Weights of a small image classifier.
Data: trained on photos of plants, animals and fungi (iNaturalist), 155796 training examples, 30.2 epochs.
Rows from block 12, named by matrix and row number. Rows with one number belong to one neuron. Each number is 50 + 15 x the weight over its row's rms, rounded and kept within 0 to 99. All counts start at 0. After the name is the row's rms in percent of the matrix's.
# fc1: MLP up (model.blocks.12.mlp.fc1.weight, 768x192), inputs 96-191
# fc2: MLP down (model.blocks.12.mlp.fc2.weight, 192x768, transposed), outputs 96-191
fc1.96 105:49 40 69 58 40 66 25 38 45 49 51 30 49 58 49 54 32 37 60 59 52 70 58 57 44 46 65 54 55 36 70 70 54 69 34 99 65 34 50 47 28 32 82 61 43 02 54 67 47 67 72 31 28 37 44 65 31 40 37 25 31 58 39 62 62 69 10 76 63 56 50 47 55 67 42 55 57 69 79 26 43 62 28 24 64 37 55 34 49 42 68 45 54 44 77 40
fc2.96 106:54 58 57 50 39 46 25 58 68 44 73 63 47 49 60 51 62 34 83 66 46 25 61 43 38 61 27 60 37 59 32 68 34 49 63 40 41 63 42 80 30 45 51 85 68 64 56 59 59 32 54 39 35 41 65 50 64 45 85 23 53 59 38 64 40 35 48 33 38 90 49 53 44 33 63 27 55 50 39 45 71 39 83 50 59 71 21 36 40 36 46 40 35 51 27 44
fc1.97 108:37 38 65 36 74 29 82 87 58 63 24 32 67 70 16 39 33 54 21 39 48 40 53 56 44 45 52 67 25 56 46 32 57 43 56 41 73 59 38 33 57 68 68 64 37 51 70 70 44 52 37 38 59 56 49 41 58 42 54 45 51 47 71 74 52 50 72 28 67 48 45 62 26 52 71 38 49 30 37 40 31 64 26 40 19 49 48 44 21 35 66 51 61 51 48 46
fc2.97 113:64 62 56 51 42 57 21 40 43 58 57 64 36 41 53 54 50 47 45 68 46 95 63 60 56 52 74 56 61 54 48 51 33 55 36 42 41 69 58 20 57 61 44 46 47 53 52 45 47 54 15 62 59 51 28 52 27 57 43 48 35 17 32 53 45 48 52 48 61 49 26 32 71 34 54 34 61 31 59 27 59 52 72 34 48 46 70 36 43 71 48 30 35 73 49 62
fc1.98 101:59 77 81 51 40 44 59 47 56 44 67 51 33 47 60 80 44 58 45 52 49 49 41 67 44 55 48 70 28 64 46 74 44 47 55 36 72 59 42 58 11 71 64 59 58 42 61 48 24 32 67 51 72 54 45 44 70 50 40 65 59 76 77 43 29 58 51 54 48 77 48 57 65 52 64 50 72 50 57 49 58 63 76 55 40 39 40 54 58 32 53 36 41 14 63 38
fc2.98 098:58 63 52 20 39 52 50 67 51 23 33 47 71 35 49 49 65 50 55 36 44 80 29 26 54 29 60 67 45 53 57 55 53 41 50 48 64 59 47 44 51 60 60 64 12 34 45 31 49 64 73 53 49 48 59 57 30 54 61 13 41 62 25 57 99 72 10 54 47 55 64 71 45 79 54 40 52 65 43 60 29 30 66 67 57 42 62 75 47 45 21 39 46 60 43 33
fc1.99 098:53 49 49 27 42 51 57 55 66 65 57 31 43 47 49 47 31 52 53 26 58 50 77 39 50 42 64 50 32 59 46 42 47 70 89 32 60 85 29 43 20 62 59 40 39 14 72 43 40 64 40 54 47 47 56 45 22 48 51 68 43 27 67 60 63 27 67 36 77 45 52 29 55 45 50 71 69 48 60 32 62 38 52 48 50 47 42 42 26 24 55 45 60 57 59 51
fc2.99 102:79 45 30 46 40 49 54 27 36 61 22 50 32 57 70 42 33 49 37 51 58 27 53 49 57 43 36 51 46 53 38 28 68 47 60 40 31 68 61 39 47 38 59 37 69 31 27 45 58 43 08 57 61 64 48 34 42 24 69 68 42 26 52 43 51 67 75 59 46 50 44 58 38 45 31 58 51 46 55 56 57 58 52 35 52 55 79 78 33 96 42 29 51 86 41 31
fc1.100 099:64 31 48 74 66 52 49 52 54 37 44 49 60 47 67 65 39 37 53 26 36 47 44 22 48 61 69 57 19 55 35 68 42 39 48 48 66 65 25 49 45 73 54 41 48 49 55 37 48 44 78 40 68 40 49 61 38 49 55 61 18 35 49 44 38 20 58 42 63 32 45 52 47 50 35 36 51 70 66 62 38 47 53 45 45 67 69 61 59 38 60 66 59 44 41 41
fc2.100 084:59 61 24 61 56 18 49 58 64 32 76 24 45 53 36 39 46 51 32 39 71 51 44 23 57 60 59 42 52 45 56 64 32 53 46 54 51 80 40 61 78 54 70 37 42 38 37 34 69 61 73 63 49 41 48 51 57 70 54 45 75 66 37 24 35 80 37 21 65 65 53 40 46 66 40 63 38 39 46 65 54 57 51 36 73 54 45 15 65 36 35 60 33 48 58 78
fc1.101 096:54 33 49 45 64 61 71 46 48 51 53 61 48 39 28 35 45 59 47 21 57 69 50 48 63 40 66 69 44 67 55 64 55 53 68 68 51 63 50 44 37 73 53 53 43 46 56 70 26 23 50 63 51 55 46 59 50 45 86 53 49 32 32 47 40 18 36 54 37 45 32 44 64 24 40 65 56 36 40 24 63 45 32 53 51 38 66 57 41 41 70 40 53 55 66 61
fc2.101 087:78 52 16 45 45 40 58 63 73 45 57 39 51 58 45 16 56 17 62 61 69 51 59 66 51 71 49 47 18 66 53 46 29 62 55 17 49 56 35 52 46 63 60 52 48 45 74 35 64 35 49 41 27 38 56 53 64 42 60 45 58 43 64 45 51 56 44 36 48 58 52 66 38 70 47 36 41 47 50 58 26 57 74 53 82 57 14 54 71 18 56 82 62 65 56 30
fc1.102 099:45 75 52 52 48 56 61 62 44 73 40 54 41 53 52 42 61 44 10 32 54 32 42 57 47 47 51 42 62 75 74 58 61 37 63 43 72 57 54 41 74 58 52 51 25 09 67 50 23 63 61 37 32 51 64 36 54 36 59 62 25 58 39 66 52 65 42 52 49 58 58 61 46 60 63 47 70 48 57 65 60 62 61 54 65 73 71 29 70 56 57 45 52 25 50 36
fc2.102 100:60 71 51 71 42 41 24 37 63 41 53 57 51 59 68 59 21 78 57 44 39 50 53 50 33 84 52 89 25 59 50 33 42 53 79 43 69 47 57 24 85 44 56 39 59 40 39 79 00 57 45 39 69 37 59 11 35 44 60 35 65 63 37 45 27 29 56 33 47 47 46 37 62 43 55 48 37 35 70 29 44 60 27 46 42 53 43 63 74 83 44 33 67 80 63 52
fc1.103 099:56 58 72 57 49 24 22 51 52 32 61 16 33 42 59 63 42 29 70 62 40 37 42 43 57 21 68 58 57 76 53 60 73 62 73 78 73 61 29 47 52 50 69 45 54 37 53 53 60 46 68 31 32 51 53 55 08 34 45 65 34 62 47 61 46 48 35 57 46 67 52 55 63 54 59 53 43 73 51 12 49 67 40 31 38 76 81 32 44 28 74 50 52 41 59 47
fc2.103 092:33 48 30 61 44 62 51 56 45 43 31 36 45 57 72 35 50 29 44 27 48 47 60 36 48 27 64 52 41 44 16 52 48 48 40 44 38 46 46 85 56 68 69 44 65 52 41 52 27 52 72 75 51 33 70 50 39 45 82 44 39 50 51 40 52 52 32 48 68 38 60 41 35 53 75 70 57 47 73 40 52 17 65 47 42 35 71 36 48 46 53 55 27 66 46 64
fc1.104 103:55 54 49 49 51 62 42 34 47 67 49 36 16 66 43 76 21 55 31 23 64 50 59 43 29 59 58 62 56 61 54 48 39 47 43 44 40 43 75 50 61 40 56 20 40 61 53 49 39 74 45 71 50 27 43 59 34 47 38 36 53 60 61 42 54 24 49 70 61 41 59 44 75 56 51 63 57 32 49 47 70 29 68 40 45 36 66 39 25 63 59 44 38 45 56 63
fc2.104 107:62 51 57 26 49 77 53 64 60 63 73 70 78 46 49 59 66 46 57 47 36 50 60 41 59 54 54 20 54 21 62 61 51 52 43 49 21 48 37 52 47 71 73 60 58 36 71 38 44 36 45 62 55 68 31 41 68 67 29 45 71 30 41 41 75 73 53 39 50 39 50 38 71 48 49 55 21 61 66 37 22 61 57 47 57 59 46 61 48 41 43 47 45 48 42 47
fc1.105 103:63 63 51 42 50 51 65 33 75 45 55 36 47 86 66 63 29 71 27 57 42 61 54 52 42 61 44 49 24 43 53 26 65 41 51 26 39 48 53 30 41 55 48 20 54 29 65 39 42 49 34 49 55 58 45 57 51 58 69 50 50 33 40 70 49 52 56 43 54 19 60 40 69 34 25 26 28 41 72 32 70 45 64 56 55 45 65 47 35 59 38 54 17 48 72 37
fc2.105 097:69 57 32 68 49 46 48 47 26 29 54 61 32 67 61 17 41 54 21 24 74 43 42 35 49 47 58 36 63 65 21 57 52 39 44 45 52 65 56 52 63 60 73 45 49 48 45 45 63 27 35 29 60 60 53 65 59 27 63 58 28 62 34 41 44 48 28 54 47 52 64 53 42 40 84 39 45 53 51 53 46 36 71 99 63 18 57 62 63 74 59 64 57 47 54 58
fc1.106 095:43 28 37 55 59 59 60 43 50 34 64 69 37 77 53 57 24 55 47 64 54 47 20 42 36 55 44 64 60 64 59 21 60 68 57 58 19 58 48 31 61 15 41 50 44 47 47 19 44 54 36 44 55 43 27 62 42 76 63 74 54 43 56 46 57 43 34 64 37 45 57 59 72 63 59 46 50 39 56 24 61 66 15 26 65 45 63 20 67 76 02 41 39 59 64 68
fc2.106 099:27 56 55 72 61 77 65 77 31 74 45 31 47 43 46 50 48 55 40 55 72 28 31 49 12 47 63 55 78 75 41 40 73 71 27 65 58 31 38 67 36 42 53 34 57 64 66 66 41 56 78 65 49 23 64 73 22 54 35 50 29 72 53 49 60 46 36 26 55 41 38 56 61 37 55 56 46 37 61 65 50 44 46 27 62 40 28 55 78 36 40 50 22 34 51 54
fc1.107 103:40 48 33 79 43 49 54 35 38 49 31 61 81 55 42 47 59 73 76 49 57 59 83 60 33 50 51 77 31 67 15 69 22 45 40 15 31 79 34 45 50 54 55 41 57 59 32 74 32 55 47 45 37 51 43 41 72 47 33 60 59 81 33 09 15 33 63 43 57 50 42 27 54 52 68 48 57 47 53 48 51 56 50 46 33 51 55 64 71 50 45 69 69 54 41 42
fc2.107 097:60 24 27 41 30 55 45 21 49 67 92 49 47 20 32 58 45 68 61 56 25 52 28 55 09 40 53 46 63 69 73 54 41 67 49 60 45 55 50 40 42 66 69 58 63 15 47 77 39 57 49 47 58 67 39 49 41 74 38 55 66 49 63 46 54 73 30 91 42 52 20 33 73 45 50 45 55 56 60 20 59 53 47 53 39 22 36 54 41 36 20 51 32 36 52 45
fc1.108 094:46 79 39 67 64 54 46 52 41 40 51 23 53 52 62 54 63 60 51 37 75 46 60 41 18 50 46 64 35 67 34 53 55 57 55 65 87 49 72 49 50 60 36 43 69 28 41 55 47 41 66 34 45 02 58 57 46 44 47 36 51 57 28 47 00 20 29 52 45 39 33 39 56 47 54 67 49 35 62 63 24 47 61 60 70 34 46 59 56 63 67 69 63 44 70 56
fc2.108 096:33 31 47 40 44 49 46 70 66 72 49 46 60 65 51 46 73 57 60 91 22 58 42 35 54 37 47 56 22 29 55 67 57 45 23 58 58 72 29 59 18 39 41 63 47 35 69 46 36 39 82 49 23 40 38 20 34 58 49 33 38 53 58 81 76 58 71 74 62 68 59 66 74 56 52 35 76 52 47 61 53 30 78 54 63 68 55 34 59 40 21 61 38 39 39 36
fc1.109 090:37 49 34 35 51 64 63 53 31 64 55 37 65 72 23 38 52 58 48 40 53 61 35 45 50 51 57 47 54 64 48 58 35 42 41 45 54 57 62 51 53 11 26 60 60 44 29 35 40 75 74 41 28 15 48 41 40 63 29 22 70 61 68 67 33 51 47 49 40 24 18 81 87 41 86 69 54 67 58 51 59 24 50 62 69 57 38 19 43 71 30 50 52 60 63 53
fc2.109 090:69 79 56 45 45 66 44 52 78 57 59 47 57 52 57 34 37 44 44 62 49 62 52 64 66 56 54 46 24 83 44 30 49 32 51 36 25 52 62 37 52 54 51 44 48 83 39 67 52 19 42 40 68 62 71 51 42 36 60 57 30 65 53 23 46 44 30 46 54 54 86 36 36 37 08 18 46 57 53 20 81 42 50 62 40 41 23 71 84 64 55 57 51 47 54 54
fc1.110 099:63 34 78 56 43 65 45 83 46 23 43 49 31 27 19 32 59 54 47 62 45 67 28 44 51 35 45 44 60 46 53 66 73 70 76 62 73 57 38 43 48 62 67 47 55 21 69 44 42 43 60 53 63 58 51 50 49 63 55 74 55 45 30 69 38 56 36 70 68 67 49 55 39 46 69 57 46 26 67 45 47 78 39 57 72 43 58 49 57 07 58 46 37 22 41 39
fc2.110 082:33 46 28 45 56 46 45 51 40 40 60 58 43 62 51 53 19 49 33 53 70 32 28 45 48 58 63 78 45 61 54 43 24 25 43 51 58 30 82 52 65 71 41 49 54 59 38 50 57 65 51 20 35 83 63 50 36 21 56 74 57 72 42 39 44 33 59 50 33 54 52 65 64 37 41 49 45 74 29 38 58 46 41 52 34 27 68 38 48 58 61 43 37 44 38 76
fc1.111 099:36 53 63 54 15 31 34 34 59 46 48 29 41 68 46 66 20 48 76 66 57 78 66 46 36 47 52 80 19 45 52 59 17 55 62 47 25 32 66 62 48 62 69 56 13 59 38 58 54 35 43 24 70 62 51 51 51 49 50 51 56 46 62 38 36 26 44 41 62 58 54 43 44 52 57 52 42 43 59 20 66 59 51 38 34 51 34 41 27 55 45 40 40 51 55 54
fc2.111 113:29 28 59 57 74 67 50 51 44 76 67 32 30 58 47 61 55 36 45 62 53 37 47 44 61 76 75 46 67 52 71 68 58 62 44 66 32 40 61 54 55 24 43 78 40 44 66 35 68 41 24 28 40 55 50 43 60 53 19 78 54 53 62 34 23 48 43 46 34 38 72 46 93 51 45 48 41 56 70 27 28 64 76 34 61 77 73 36 36 74 44 63 43 40 42 60
fc1.112 105:66 58 39 48 57 24 66 56 24 90 26 11 62 60 64 46 28 38 43 37 51 53 67 60 46 48 48 99 42 56 47 53 45 58 29 51 33 53 32 67 42 53 66 49 58 42 53 56 00 62 48 50 30 41 47 40 52 89 38 21 63 66 62 47 36 49 63 59 56 59 29 64 48 51 69 55 48 49 44 43 57 51 56 43 39 62 68 38 34 64 29 58 52 57 55 48
fc2.112 124:32 64 43 13 51 35 46 48 81 61 43 34 50 37 29 55 60 64 57 50 46 29 49 35 28 52 39 40 44 45 59 25 38 67 50 41 44 61 57 68 35 67 52 26 61 23 60 46 55 61 55 53 34 65 46 40 54 35 57 53 74 49 26 56 49 46 55 74 76 38 43 58 78 36 55 76 35 54 72 35 47 35 58 57 62 64 56 40 34 50 50 47 41 67 51 65
fc1.113 100:49 71 42 33 70 71 51 43 20 41 39 32 55 42 41 37 31 35 31 47 50 47 74 50 43 54 70 56 70 56 57 46 70 51 50 75 59 54 38 40 42 78 41 52 64 27 49 28 52 39 55 66 62 55 57 67 59 80 64 71 39 61 28 50 35 30 39 54 68 51 67 43 28 42 55 58 78 54 94 46 54 49 40 41 34 28 56 69 62 36 68 56 63 43 48 44
fc2.113 113:66 63 50 59 36 54 48 30 68 74 68 57 46 57 43 65 61 47 51 54 55 66 31 48 37 52 67 49 30 49 63 51 36 43 67 47 09 25 63 39 48 47 55 28 34 41 46 20 34 33 57 55 53 64 26 40 46 40 42 78 53 48 86 59 55 32 69 56 65 71 45 39 49 44 30 30 36 75 54 45 65 59 64 39 89 60 63 19 64 33 55 66 54 55 42 49
fc1.114 103:32 62 15 31 56 40 68 51 46 43 40 37 73 64 53 50 69 48 15 54 56 43 73 43 35 48 84 78 55 54 42 16 47 61 65 68 40 64 54 39 33 27 36 24 71 22 36 57 36 53 58 29 46 32 56 38 55 39 53 31 31 53 64 33 31 58 61 51 65 27 28 45 40 62 78 31 38 28 52 51 35 64 41 56 60 59 97 37 65 57 35 72 60 60 53 56
fc2.114 098:63 68 47 22 45 30 37 42 51 48 42 54 36 49 59 39 63 53 59 55 53 55 22 59 57 19 41 43 72 52 45 51 71 46 41 80 43 51 67 82 51 72 42 56 33 58 42 43 41 48 46 74 38 74 42 57 59 44 31 54 67 56 46 63 67 54 46 79 43 58 40 59 42 47 23 61 71 72 20 48 56 37 60 54 50 39 75 87 47 47 51 11 75 43 36 63
fc1.115 103:54 40 75 55 61 55 53 65 43 46 41 50 66 49 40 44 47 61 34 61 53 46 25 49 25 45 56 43 50 60 57 29 59 61 59 36 56 57 69 00 46 65 53 53 41 53 54 61 42 60 21 55 41 59 65 44 45 43 48 50 33 50 50 58 33 43 58 23 52 64 47 47 47 52 44 24 49 40 44 25 39 94 15 46 22 30 38 40 48 54 57 44 34 37 55 49
fc2.115 111:47 56 64 39 75 47 64 24 54 55 53 67 35 36 52 44 58 48 55 60 65 56 51 40 72 58 30 45 54 07 64 36 50 72 53 35 48 47 10 64 43 52 49 80 45 30 80 53 59 58 16 67 51 50 57 59 68 38 44 75 38 50 38 37 56 34 50 35 52 34 61 53 70 73 53 48 42 51 33 28 68 59 42 52 28 48 67 48 58 34 51 46 58 79 57 86
fc1.116 115:54 65 39 72 65 62 75 54 14 63 51 21 37 58 52 39 43 36 27 26 42 34 59 48 34 62 48 44 29 38 53 29 39 46 44 46 91 39 69 30 02 61 48 43 37 51 75 66 23 43 14 61 93 33 59 64 53 61 41 36 44 51 65 63 57 54 45 35 73 43 35 41 44 40 41 43 77 58 47 41 62 61 53 38 49 37 37 39 55 45 65 52 62 59 84 33
fc2.116 114:64 62 56 50 66 27 46 62 75 62 54 48 41 78 50 48 99 51 55 36 54 46 45 87 61 32 53 35 49 28 86 53 32 39 52 32 15 76 75 44 48 42 36 75 54 77 41 48 45 60 44 79 42 50 56 52 65 53 37 31 70 39 60 77 57 46 72 57 31 66 47 56 36 82 36 38 61 44 23 67 48 34 31 66 45 46 67 25 39 81 55 30 53 64 27 46
fc1.117 078:82 66 56 47 57 51 60 58 55 30 46 34 60 43 81 45 70 50 59 30 62 39 54 42 30 61 74 60 24 83 42 57 61 59 79 46 54 71 41 38 63 59 39 34 48 55 62 76 50 43 28 39 45 49 16 80 50 62 50 60 35 60 58 42 51 23 42 49 74 47 51 27 78 75 45 43 50 55 69 32 72 36 61 51 43 28 67 48 46 50 42 78 55 40 57 33
fc2.117 080:61 52 50 67 59 70 51 47 37 62 43 54 61 58 65 67 61 52 71 29 31 63 74 41 19 46 42 54 33 60 42 47 39 66 82 58 52 57 36 32 28 63 45 35 40 61 40 43 28 57 42 58 43 35 37 46 28 59 48 19 45 53 34 41 64 31 47 49 74 27 48 25 40 31 66 63 49 42 83 58 58 66 61 49 35 21 55 47 35 53 34 34 48 44 65 19
fc1.118 102:45 59 34 54 72 64 33 46 43 38 65 45 27 52 60 84 43 67 35 67 36 50 32 22 74 45 46 48 40 50 30 64 70 69 36 35 46 49 44 52 41 65 45 42 25 54 42 55 32 46 43 60 41 64 05 68 32 56 52 65 55 55 64 65 04 35 48 30 43 38 16 49 77 44 46 52 44 75 47 42 69 40 26 60 49 37 39 95 32 66 70 63 28 23 56 51
fc2.118 100:54 51 59 53 46 33 63 50 47 55 50 48 62 38 38 47 41 55 95 39 46 49 57 30 41 57 44 45 36 34 33 50 63 46 66 51 61 48 30 63 56 37 58 43 31 32 70 78 37 69 46 43 54 32 57 31 87 51 40 53 31 66 38 46 70 27 56 45 45 37 57 47 60 64 77 75 34 66 38 39 74 48 38 42 46 64 59 58 58 51 27 64 43 84 43 49
fc1.119 093:56 55 54 48 50 70 51 55 46 55 53 37 24 46 44 59 12 63 39 34 50 55 45 27 38 48 61 44 48 58 57 43 60 65 34 47 57 69 26 43 23 75 58 51 49 30 57 39 43 43 42 65 53 63 66 61 47 80 60 42 56 66 41 62 43 42 38 38 59 36 45 42 66 24 69 63 75 51 82 28 67 52 31 05 43 41 75 88 25 39 40 39 31 36 67 37
fc2.119 085:56 71 47 51 38 34 57 55 46 61 38 40 44 66 72 54 30 61 51 21 36 67 63 51 14 47 33 66 51 50 64 33 46 66 77 48 65 68 26 31 30 54 68 25 52 52 58 62 12 44 47 59 67 66 53 53 30 57 33 23 46 45 38 57 52 25 43 37 58 62 45 38 38 46 78 50 63 50 60 39 52 69 17 66 00 18 62 79 51 62 52 40 13 61 44 23
fc1.120 084:51 38 65 66 58 55 70 80 47 42 30 34 65 15 54 62 56 61 72 34 56 56 53 18 32 42 42 66 47 53 48 62 38 49 64 75 48 59 42 52 63 38 41 30 46 39 54 40 42 58 37 38 38 23 52 66 47 52 48 27 40 73 45 42 46 35 32 55 60 48 55 57 65 57 28 63 58 67 57 54 59 46 64 72 56 63 55 51 71 34 53 63 36 30 66 16
fc2.120 078:33 46 29 60 36 46 53 69 58 47 55 83 69 54 69 56 58 25 36 44 20 61 75 53 33 43 38 74 39 68 52 51 46 69 79 57 60 74 43 27 45 45 52 30 46 51 35 50 11 83 41 64 46 30 25 67 54 63 44 28 36 46 37 20 30 55 35 56 49 42 41 38 27 42 76 36 56 48 66 52 53 60 69 53 45 26 58 52 34 56 48 29 57 32 44 33
fc1.121 090:78 69 35 75 75 35 50 77 34 77 47 40 49 49 36 39 69 50 43 54 43 57 22 52 46 40 34 59 50 51 39 56 68 49 27 83 42 64 81 48 54 71 35 44 22 58 30 55 54 49 62 37 40 43 54 74 41 60 20 39 25 42 52 40 58 72 32 65 52 40 36 38 40 50 49 76 57 53 57 15 37 54 56 55 62 51 37 64 56 31 66 80 56 50 76 50
fc2.121 079:48 33 79 23 42 47 58 46 52 55 49 60 48 26 53 31 58 38 28 38 33 37 31 36 57 52 46 56 83 65 59 60 41 66 67 66 47 29 33 42 14 48 45 22 61 66 51 54 56 69 45 66 79 82 48 55 22 40 50 24 44 41 52 50 46 62 54 19 42 57 68 53 53 48 64 42 53 38 56 52 71 38 81 65 33 49 32 75 36 56 52 41 64 50 19 31
fc1.122 099:44 45 54 39 11 53 65 27 54 70 31 53 62 63 59 56 33 45 64 47 55 53 64 56 47 69 61 75 37 55 61 35 47 43 53 58 34 65 55 38 34 30 72 13 49 55 42 49 44 50 28 49 35 66 61 33 54 40 42 52 19 61 51 58 26 54 71 31 79 32 45 56 33 64 38 42 37 62 56 60 84 49 42 50 54 34 59 40 59 49 23 56 43 33 68 61
fc2.122 095:80 55 50 31 76 52 47 59 57 46 40 46 57 59 39 30 68 38 64 28 36 27 53 15 50 38 49 62 72 40 49 69 42 40 41 59 45 33 44 71 51 69 70 40 41 59 37 67 41 57 76 38 57 74 48 58 63 56 11 34 80 47 61 48 88 30 49 53 50 53 49 54 70 52 83 75 42 57 54 57 30 22 19 47 49 57 41 22 38 56 60 71 21 54 63 51
fc1.123 087:75 73 56 46 37 37 43 63 57 82 35 24 45 49 47 32 55 58 40 59 35 58 42 51 67 60 58 42 39 55 45 15 50 75 62 53 51 55 56 52 65 31 64 48 47 50 44 36 50 40 56 42 09 61 47 28 26 51 47 40 51 44 51 60 11 67 48 70 28 56 45 78 34 31 63 54 49 64 30 61 56 53 60 38 63 65 67 49 44 42 51 65 39 68 63 81
fc2.123 087:57 64 48 67 13 59 44 34 56 41 48 44 81 39 51 58 40 66 37 52 18 78 40 38 81 61 58 62 44 85 54 62 53 40 30 18 52 47 40 42 45 46 40 46 58 64 40 63 44 37 58 57 31 74 75 60 36 48 70 56 44 55 49 25 40 63 32 82 53 69 52 56 58 51 32 43 27 58 39 52 56 26 53 63 39 28 33 58 75 39 34 20 50 57 56 47
fc1.124 100:35 46 60 61 51 26 40 61 13 51 18 56 39 44 33 37 27 24 61 62 44 42 99 36 46 37 60 54 67 57 64 33 36 60 57 56 43 44 35 15 40 53 64 64 62 43 75 56 50 69 34 48 49 48 68 64 51 71 72 38 51 48 42 50 35 50 53 43 62 50 40 61 66 39 49 66 53 11 85 38 18 49 44 56 29 54 35 46 40 36 37 36 82 45 54 35
fc2.124 106:68 39 41 57 35 33 65 25 71 46 44 71 49 53 78 59 46 49 24 31 46 71 24 63 34 47 48 63 26 44 36 41 58 28 26 26 44 65 49 54 66 44 68 32 38 50 32 24 33 61 47 62 55 57 17 40 72 56 49 39 53 46 80 41 55 53 45 46 64 43 45 59 55 53 37 35 25 78 38 64 59 40 59 50 78 44 48 47 72 70 59 75 33 52 59 51
fc1.125 097:40 72 46 38 43 32 40 51 45 74 53 30 56 99 79 60 54 43 46 44 48 43 55 54 43 57 70 54 54 62 74 32 39 54 41 29 56 58 52 85 37 24 46 37 53 21 31 45 41 44 27 32 66 44 52 47 50 52 24 52 28 42 62 52 73 45 57 56 71 54 61 35 33 62 46 49 66 38 49 35 73 58 49 43 39 58 59 12 35 71 45 54 51 69 67 34
fc2.125 101:60 44 52 28 53 45 71 53 45 44 42 50 54 19 12 41 53 46 40 50 63 36 00 61 68 61 52 55 76 43 56 25 26 34 38 46 45 47 59 54 36 68 54 50 56 67 47 66 61 20 54 36 62 10 52 81 72 75 70 84 63 58 37 63 28 59 54 57 31 52 46 46 64 55 41 31 44 48 56 40 41 51 39 79 62 37 47 34 78 51 66 62 21 55 53 67
fc1.126 094:53 55 46 44 47 27 44 41 55 51 58 33 36 43 62 47 29 73 45 80 44 89 60 34 34 74 31 73 39 53 56 39 43 51 42 35 49 48 65 31 53 44 35 38 54 35 42 47 37 35 55 52 48 53 47 29 54 60 50 27 49 69 36 35 49 61 69 46 47 43 49 45 67 39 62 13 50 28 31 66 50 51 31 36 10 36 53 58 54 54 38 29 33 24 57 59
fc2.126 103:29 18 16 55 56 45 56 38 53 27 48 17 51 54 39 48 56 53 81 69 41 50 57 43 41 76 62 59 47 59 51 51 21 56 70 42 39 54 07 38 36 44 55 57 64 13 51 36 45 37 43 73 69 70 45 32 55 66 28 42 55 61 26 46 62 51 48 54 64 67 47 60 53 74 61 36 55 30 66 54 33 51 64 46 40 67 50 35 39 65 39 81 41 51 49 25
fc1.127 096:52 44 47 28 84 25 72 17 70 53 66 75 65 48 48 34 29 46 46 40 44 58 53 33 53 43 50 72 54 53 63 49 66 52 73 40 30 35 37 27 64 44 47 61 41 50 55 54 43 50 38 56 53 74 39 28 59 34 66 53 36 60 52 58 56 32 35 18 34 29 41 40 64 52 40 32 48 61 41 50 99 48 52 51 34 49 45 38 49 52 23 39 44 77 54 59
fc2.127 100:49 50 36 73 60 51 32 59 65 42 53 25 56 44 56 38 42 29 75 72 38 76 57 50 29 51 55 65 43 45 40 63 59 83 55 74 61 41 63 31 44 39 34 55 56 33 29 57 28 27 75 30 57 48 50 37 37 65 57 25 60 50 51 51 46 57 07 41 44 63 59 42 60 53 71 52 72 34 66 41 54 54 75 33 40 24 35 49 46 38 56 51 67 35 68 44
fc1.128 103:85 51 48 53 42 38 80 53 27 91 54 60 53 55 32 41 53 41 25 23 62 43 57 66 54 61 92 43 34 51 62 51 32 24 38 63 59 47 48 39 21 56 62 47 26 43 64 53 31 62 58 64 52 57 46 48 50 61 35 42 40 36 63 52 41 33 36 45 54 55 65 50 62 27 35 56 55 64 53 48 42 37 67 56 69 61 56 18 48 50 33 56 65 62 61 43
fc2.128 097:49 29 42 52 52 56 25 66 54 45 31 25 65 57 34 62 48 55 53 60 41 47 60 47 15 74 58 31 47 43 61 39 52 65 36 50 38 59 61 59 76 56 56 36 52 66 41 58 55 30 40 53 39 16 24 85 57 71 23 50 59 56 09 53 31 70 25 59 39 47 29 59 65 41 51 60 21 30 60 68 51 49 22 45 47 33 39 48 62 56 38 51 35 46 77 22
fc1.129 103:49 42 67 43 41 48 60 37 52 42 59 40 48 45 69 50 31 52 41 37 82 64 38 44 44 41 77 49 63 46 46 31 52 59 66 38 51 56 46 38 39 62 81 24 55 07 51 39 44 54 55 41 36 46 38 57 26 23 62 42 43 47 65 34 33 69 45 42 46 33 56 50 44 22 46 77 58 48 56 24 48 58 52 48 45 54 66 49 55 40 28 52 46 62 77 52
fc2.129 105:41 59 39 63 35 40 56 38 44 72 63 72 22 44 56 39 44 29 42 40 59 36 44 59 50 69 36 55 45 70 33 69 38 21 62 38 41 31 72 37 35 36 31 70 65 57 47 30 35 87 40 71 38 49 71 60 33 52 60 66 42 65 47 13 57 63 41 43 55 55 28 55 32 14 59 61 63 59 54 54 52 62 31 30 78 40 64 61 55 68 48 27 45 84 47 67
fc1.130 099:67 65 48 48 30 37 46 39 20 48 55 64 55 36 54 28 48 51 66 56 32 52 29 58 24 62 41 55 48 78 62 44 73 61 60 61 63 42 37 65 21 21 80 59 58 08 37 57 65 70 63 31 66 53 34 49 24 53 34 61 37 73 70 75 63 55 34 62 52 51 69 31 28 49 57 57 76 57 75 33 43 34 76 41 50 44 63 50 60 33 26 35 41 48 62 29
fc2.130 097:36 49 63 24 58 53 24 35 61 47 61 51 63 38 60 72 42 73 79 57 42 54 58 59 43 56 46 31 25 45 49 19 39 20 30 59 44 42 71 34 64 48 57 47 68 46 37 68 40 19 36 16 75 22 56 45 69 45 63 57 50 36 27 55 52 34 54 55 48 61 74 37 39 56 50 38 62 37 59 49 54 54 61 76 49 47 33 36 46 44 50 28 34 52 40 36
fc1.131 099:34 38 46 50 35 59 46 59 36 47 73 46 56 56 40 65 38 71 59 66 48 37 77 41 43 46 48 55 42 60 33 53 45 49 63 73 40 59 88 49 47 21 63 46 33 28 45 46 75 65 59 34 56 31 43 55 40 77 59 57 49 70 44 49 49 54 21 64 32 48 15 60 67 44 58 68 52 43 78 45 36 60 46 16 54 55 91 45 50 62 39 47 07 53 91 51
fc2.131 100:63 55 39 52 34 36 48 31 35 57 61 73 25 57 75 63 38 34 61 52 52 62 32 51 42 44 80 33 53 65 52 30 63 21 66 28 37 14 51 66 47 58 49 38 59 55 54 51 65 13 64 38 46 40 73 56 83 52 48 41 35 40 29 52 23 37 62 64 57 72 40 49 46 61 38 14 48 44 41 34 52 45 80 51 61 67 19 40 77 47 65 49 48 38 46 49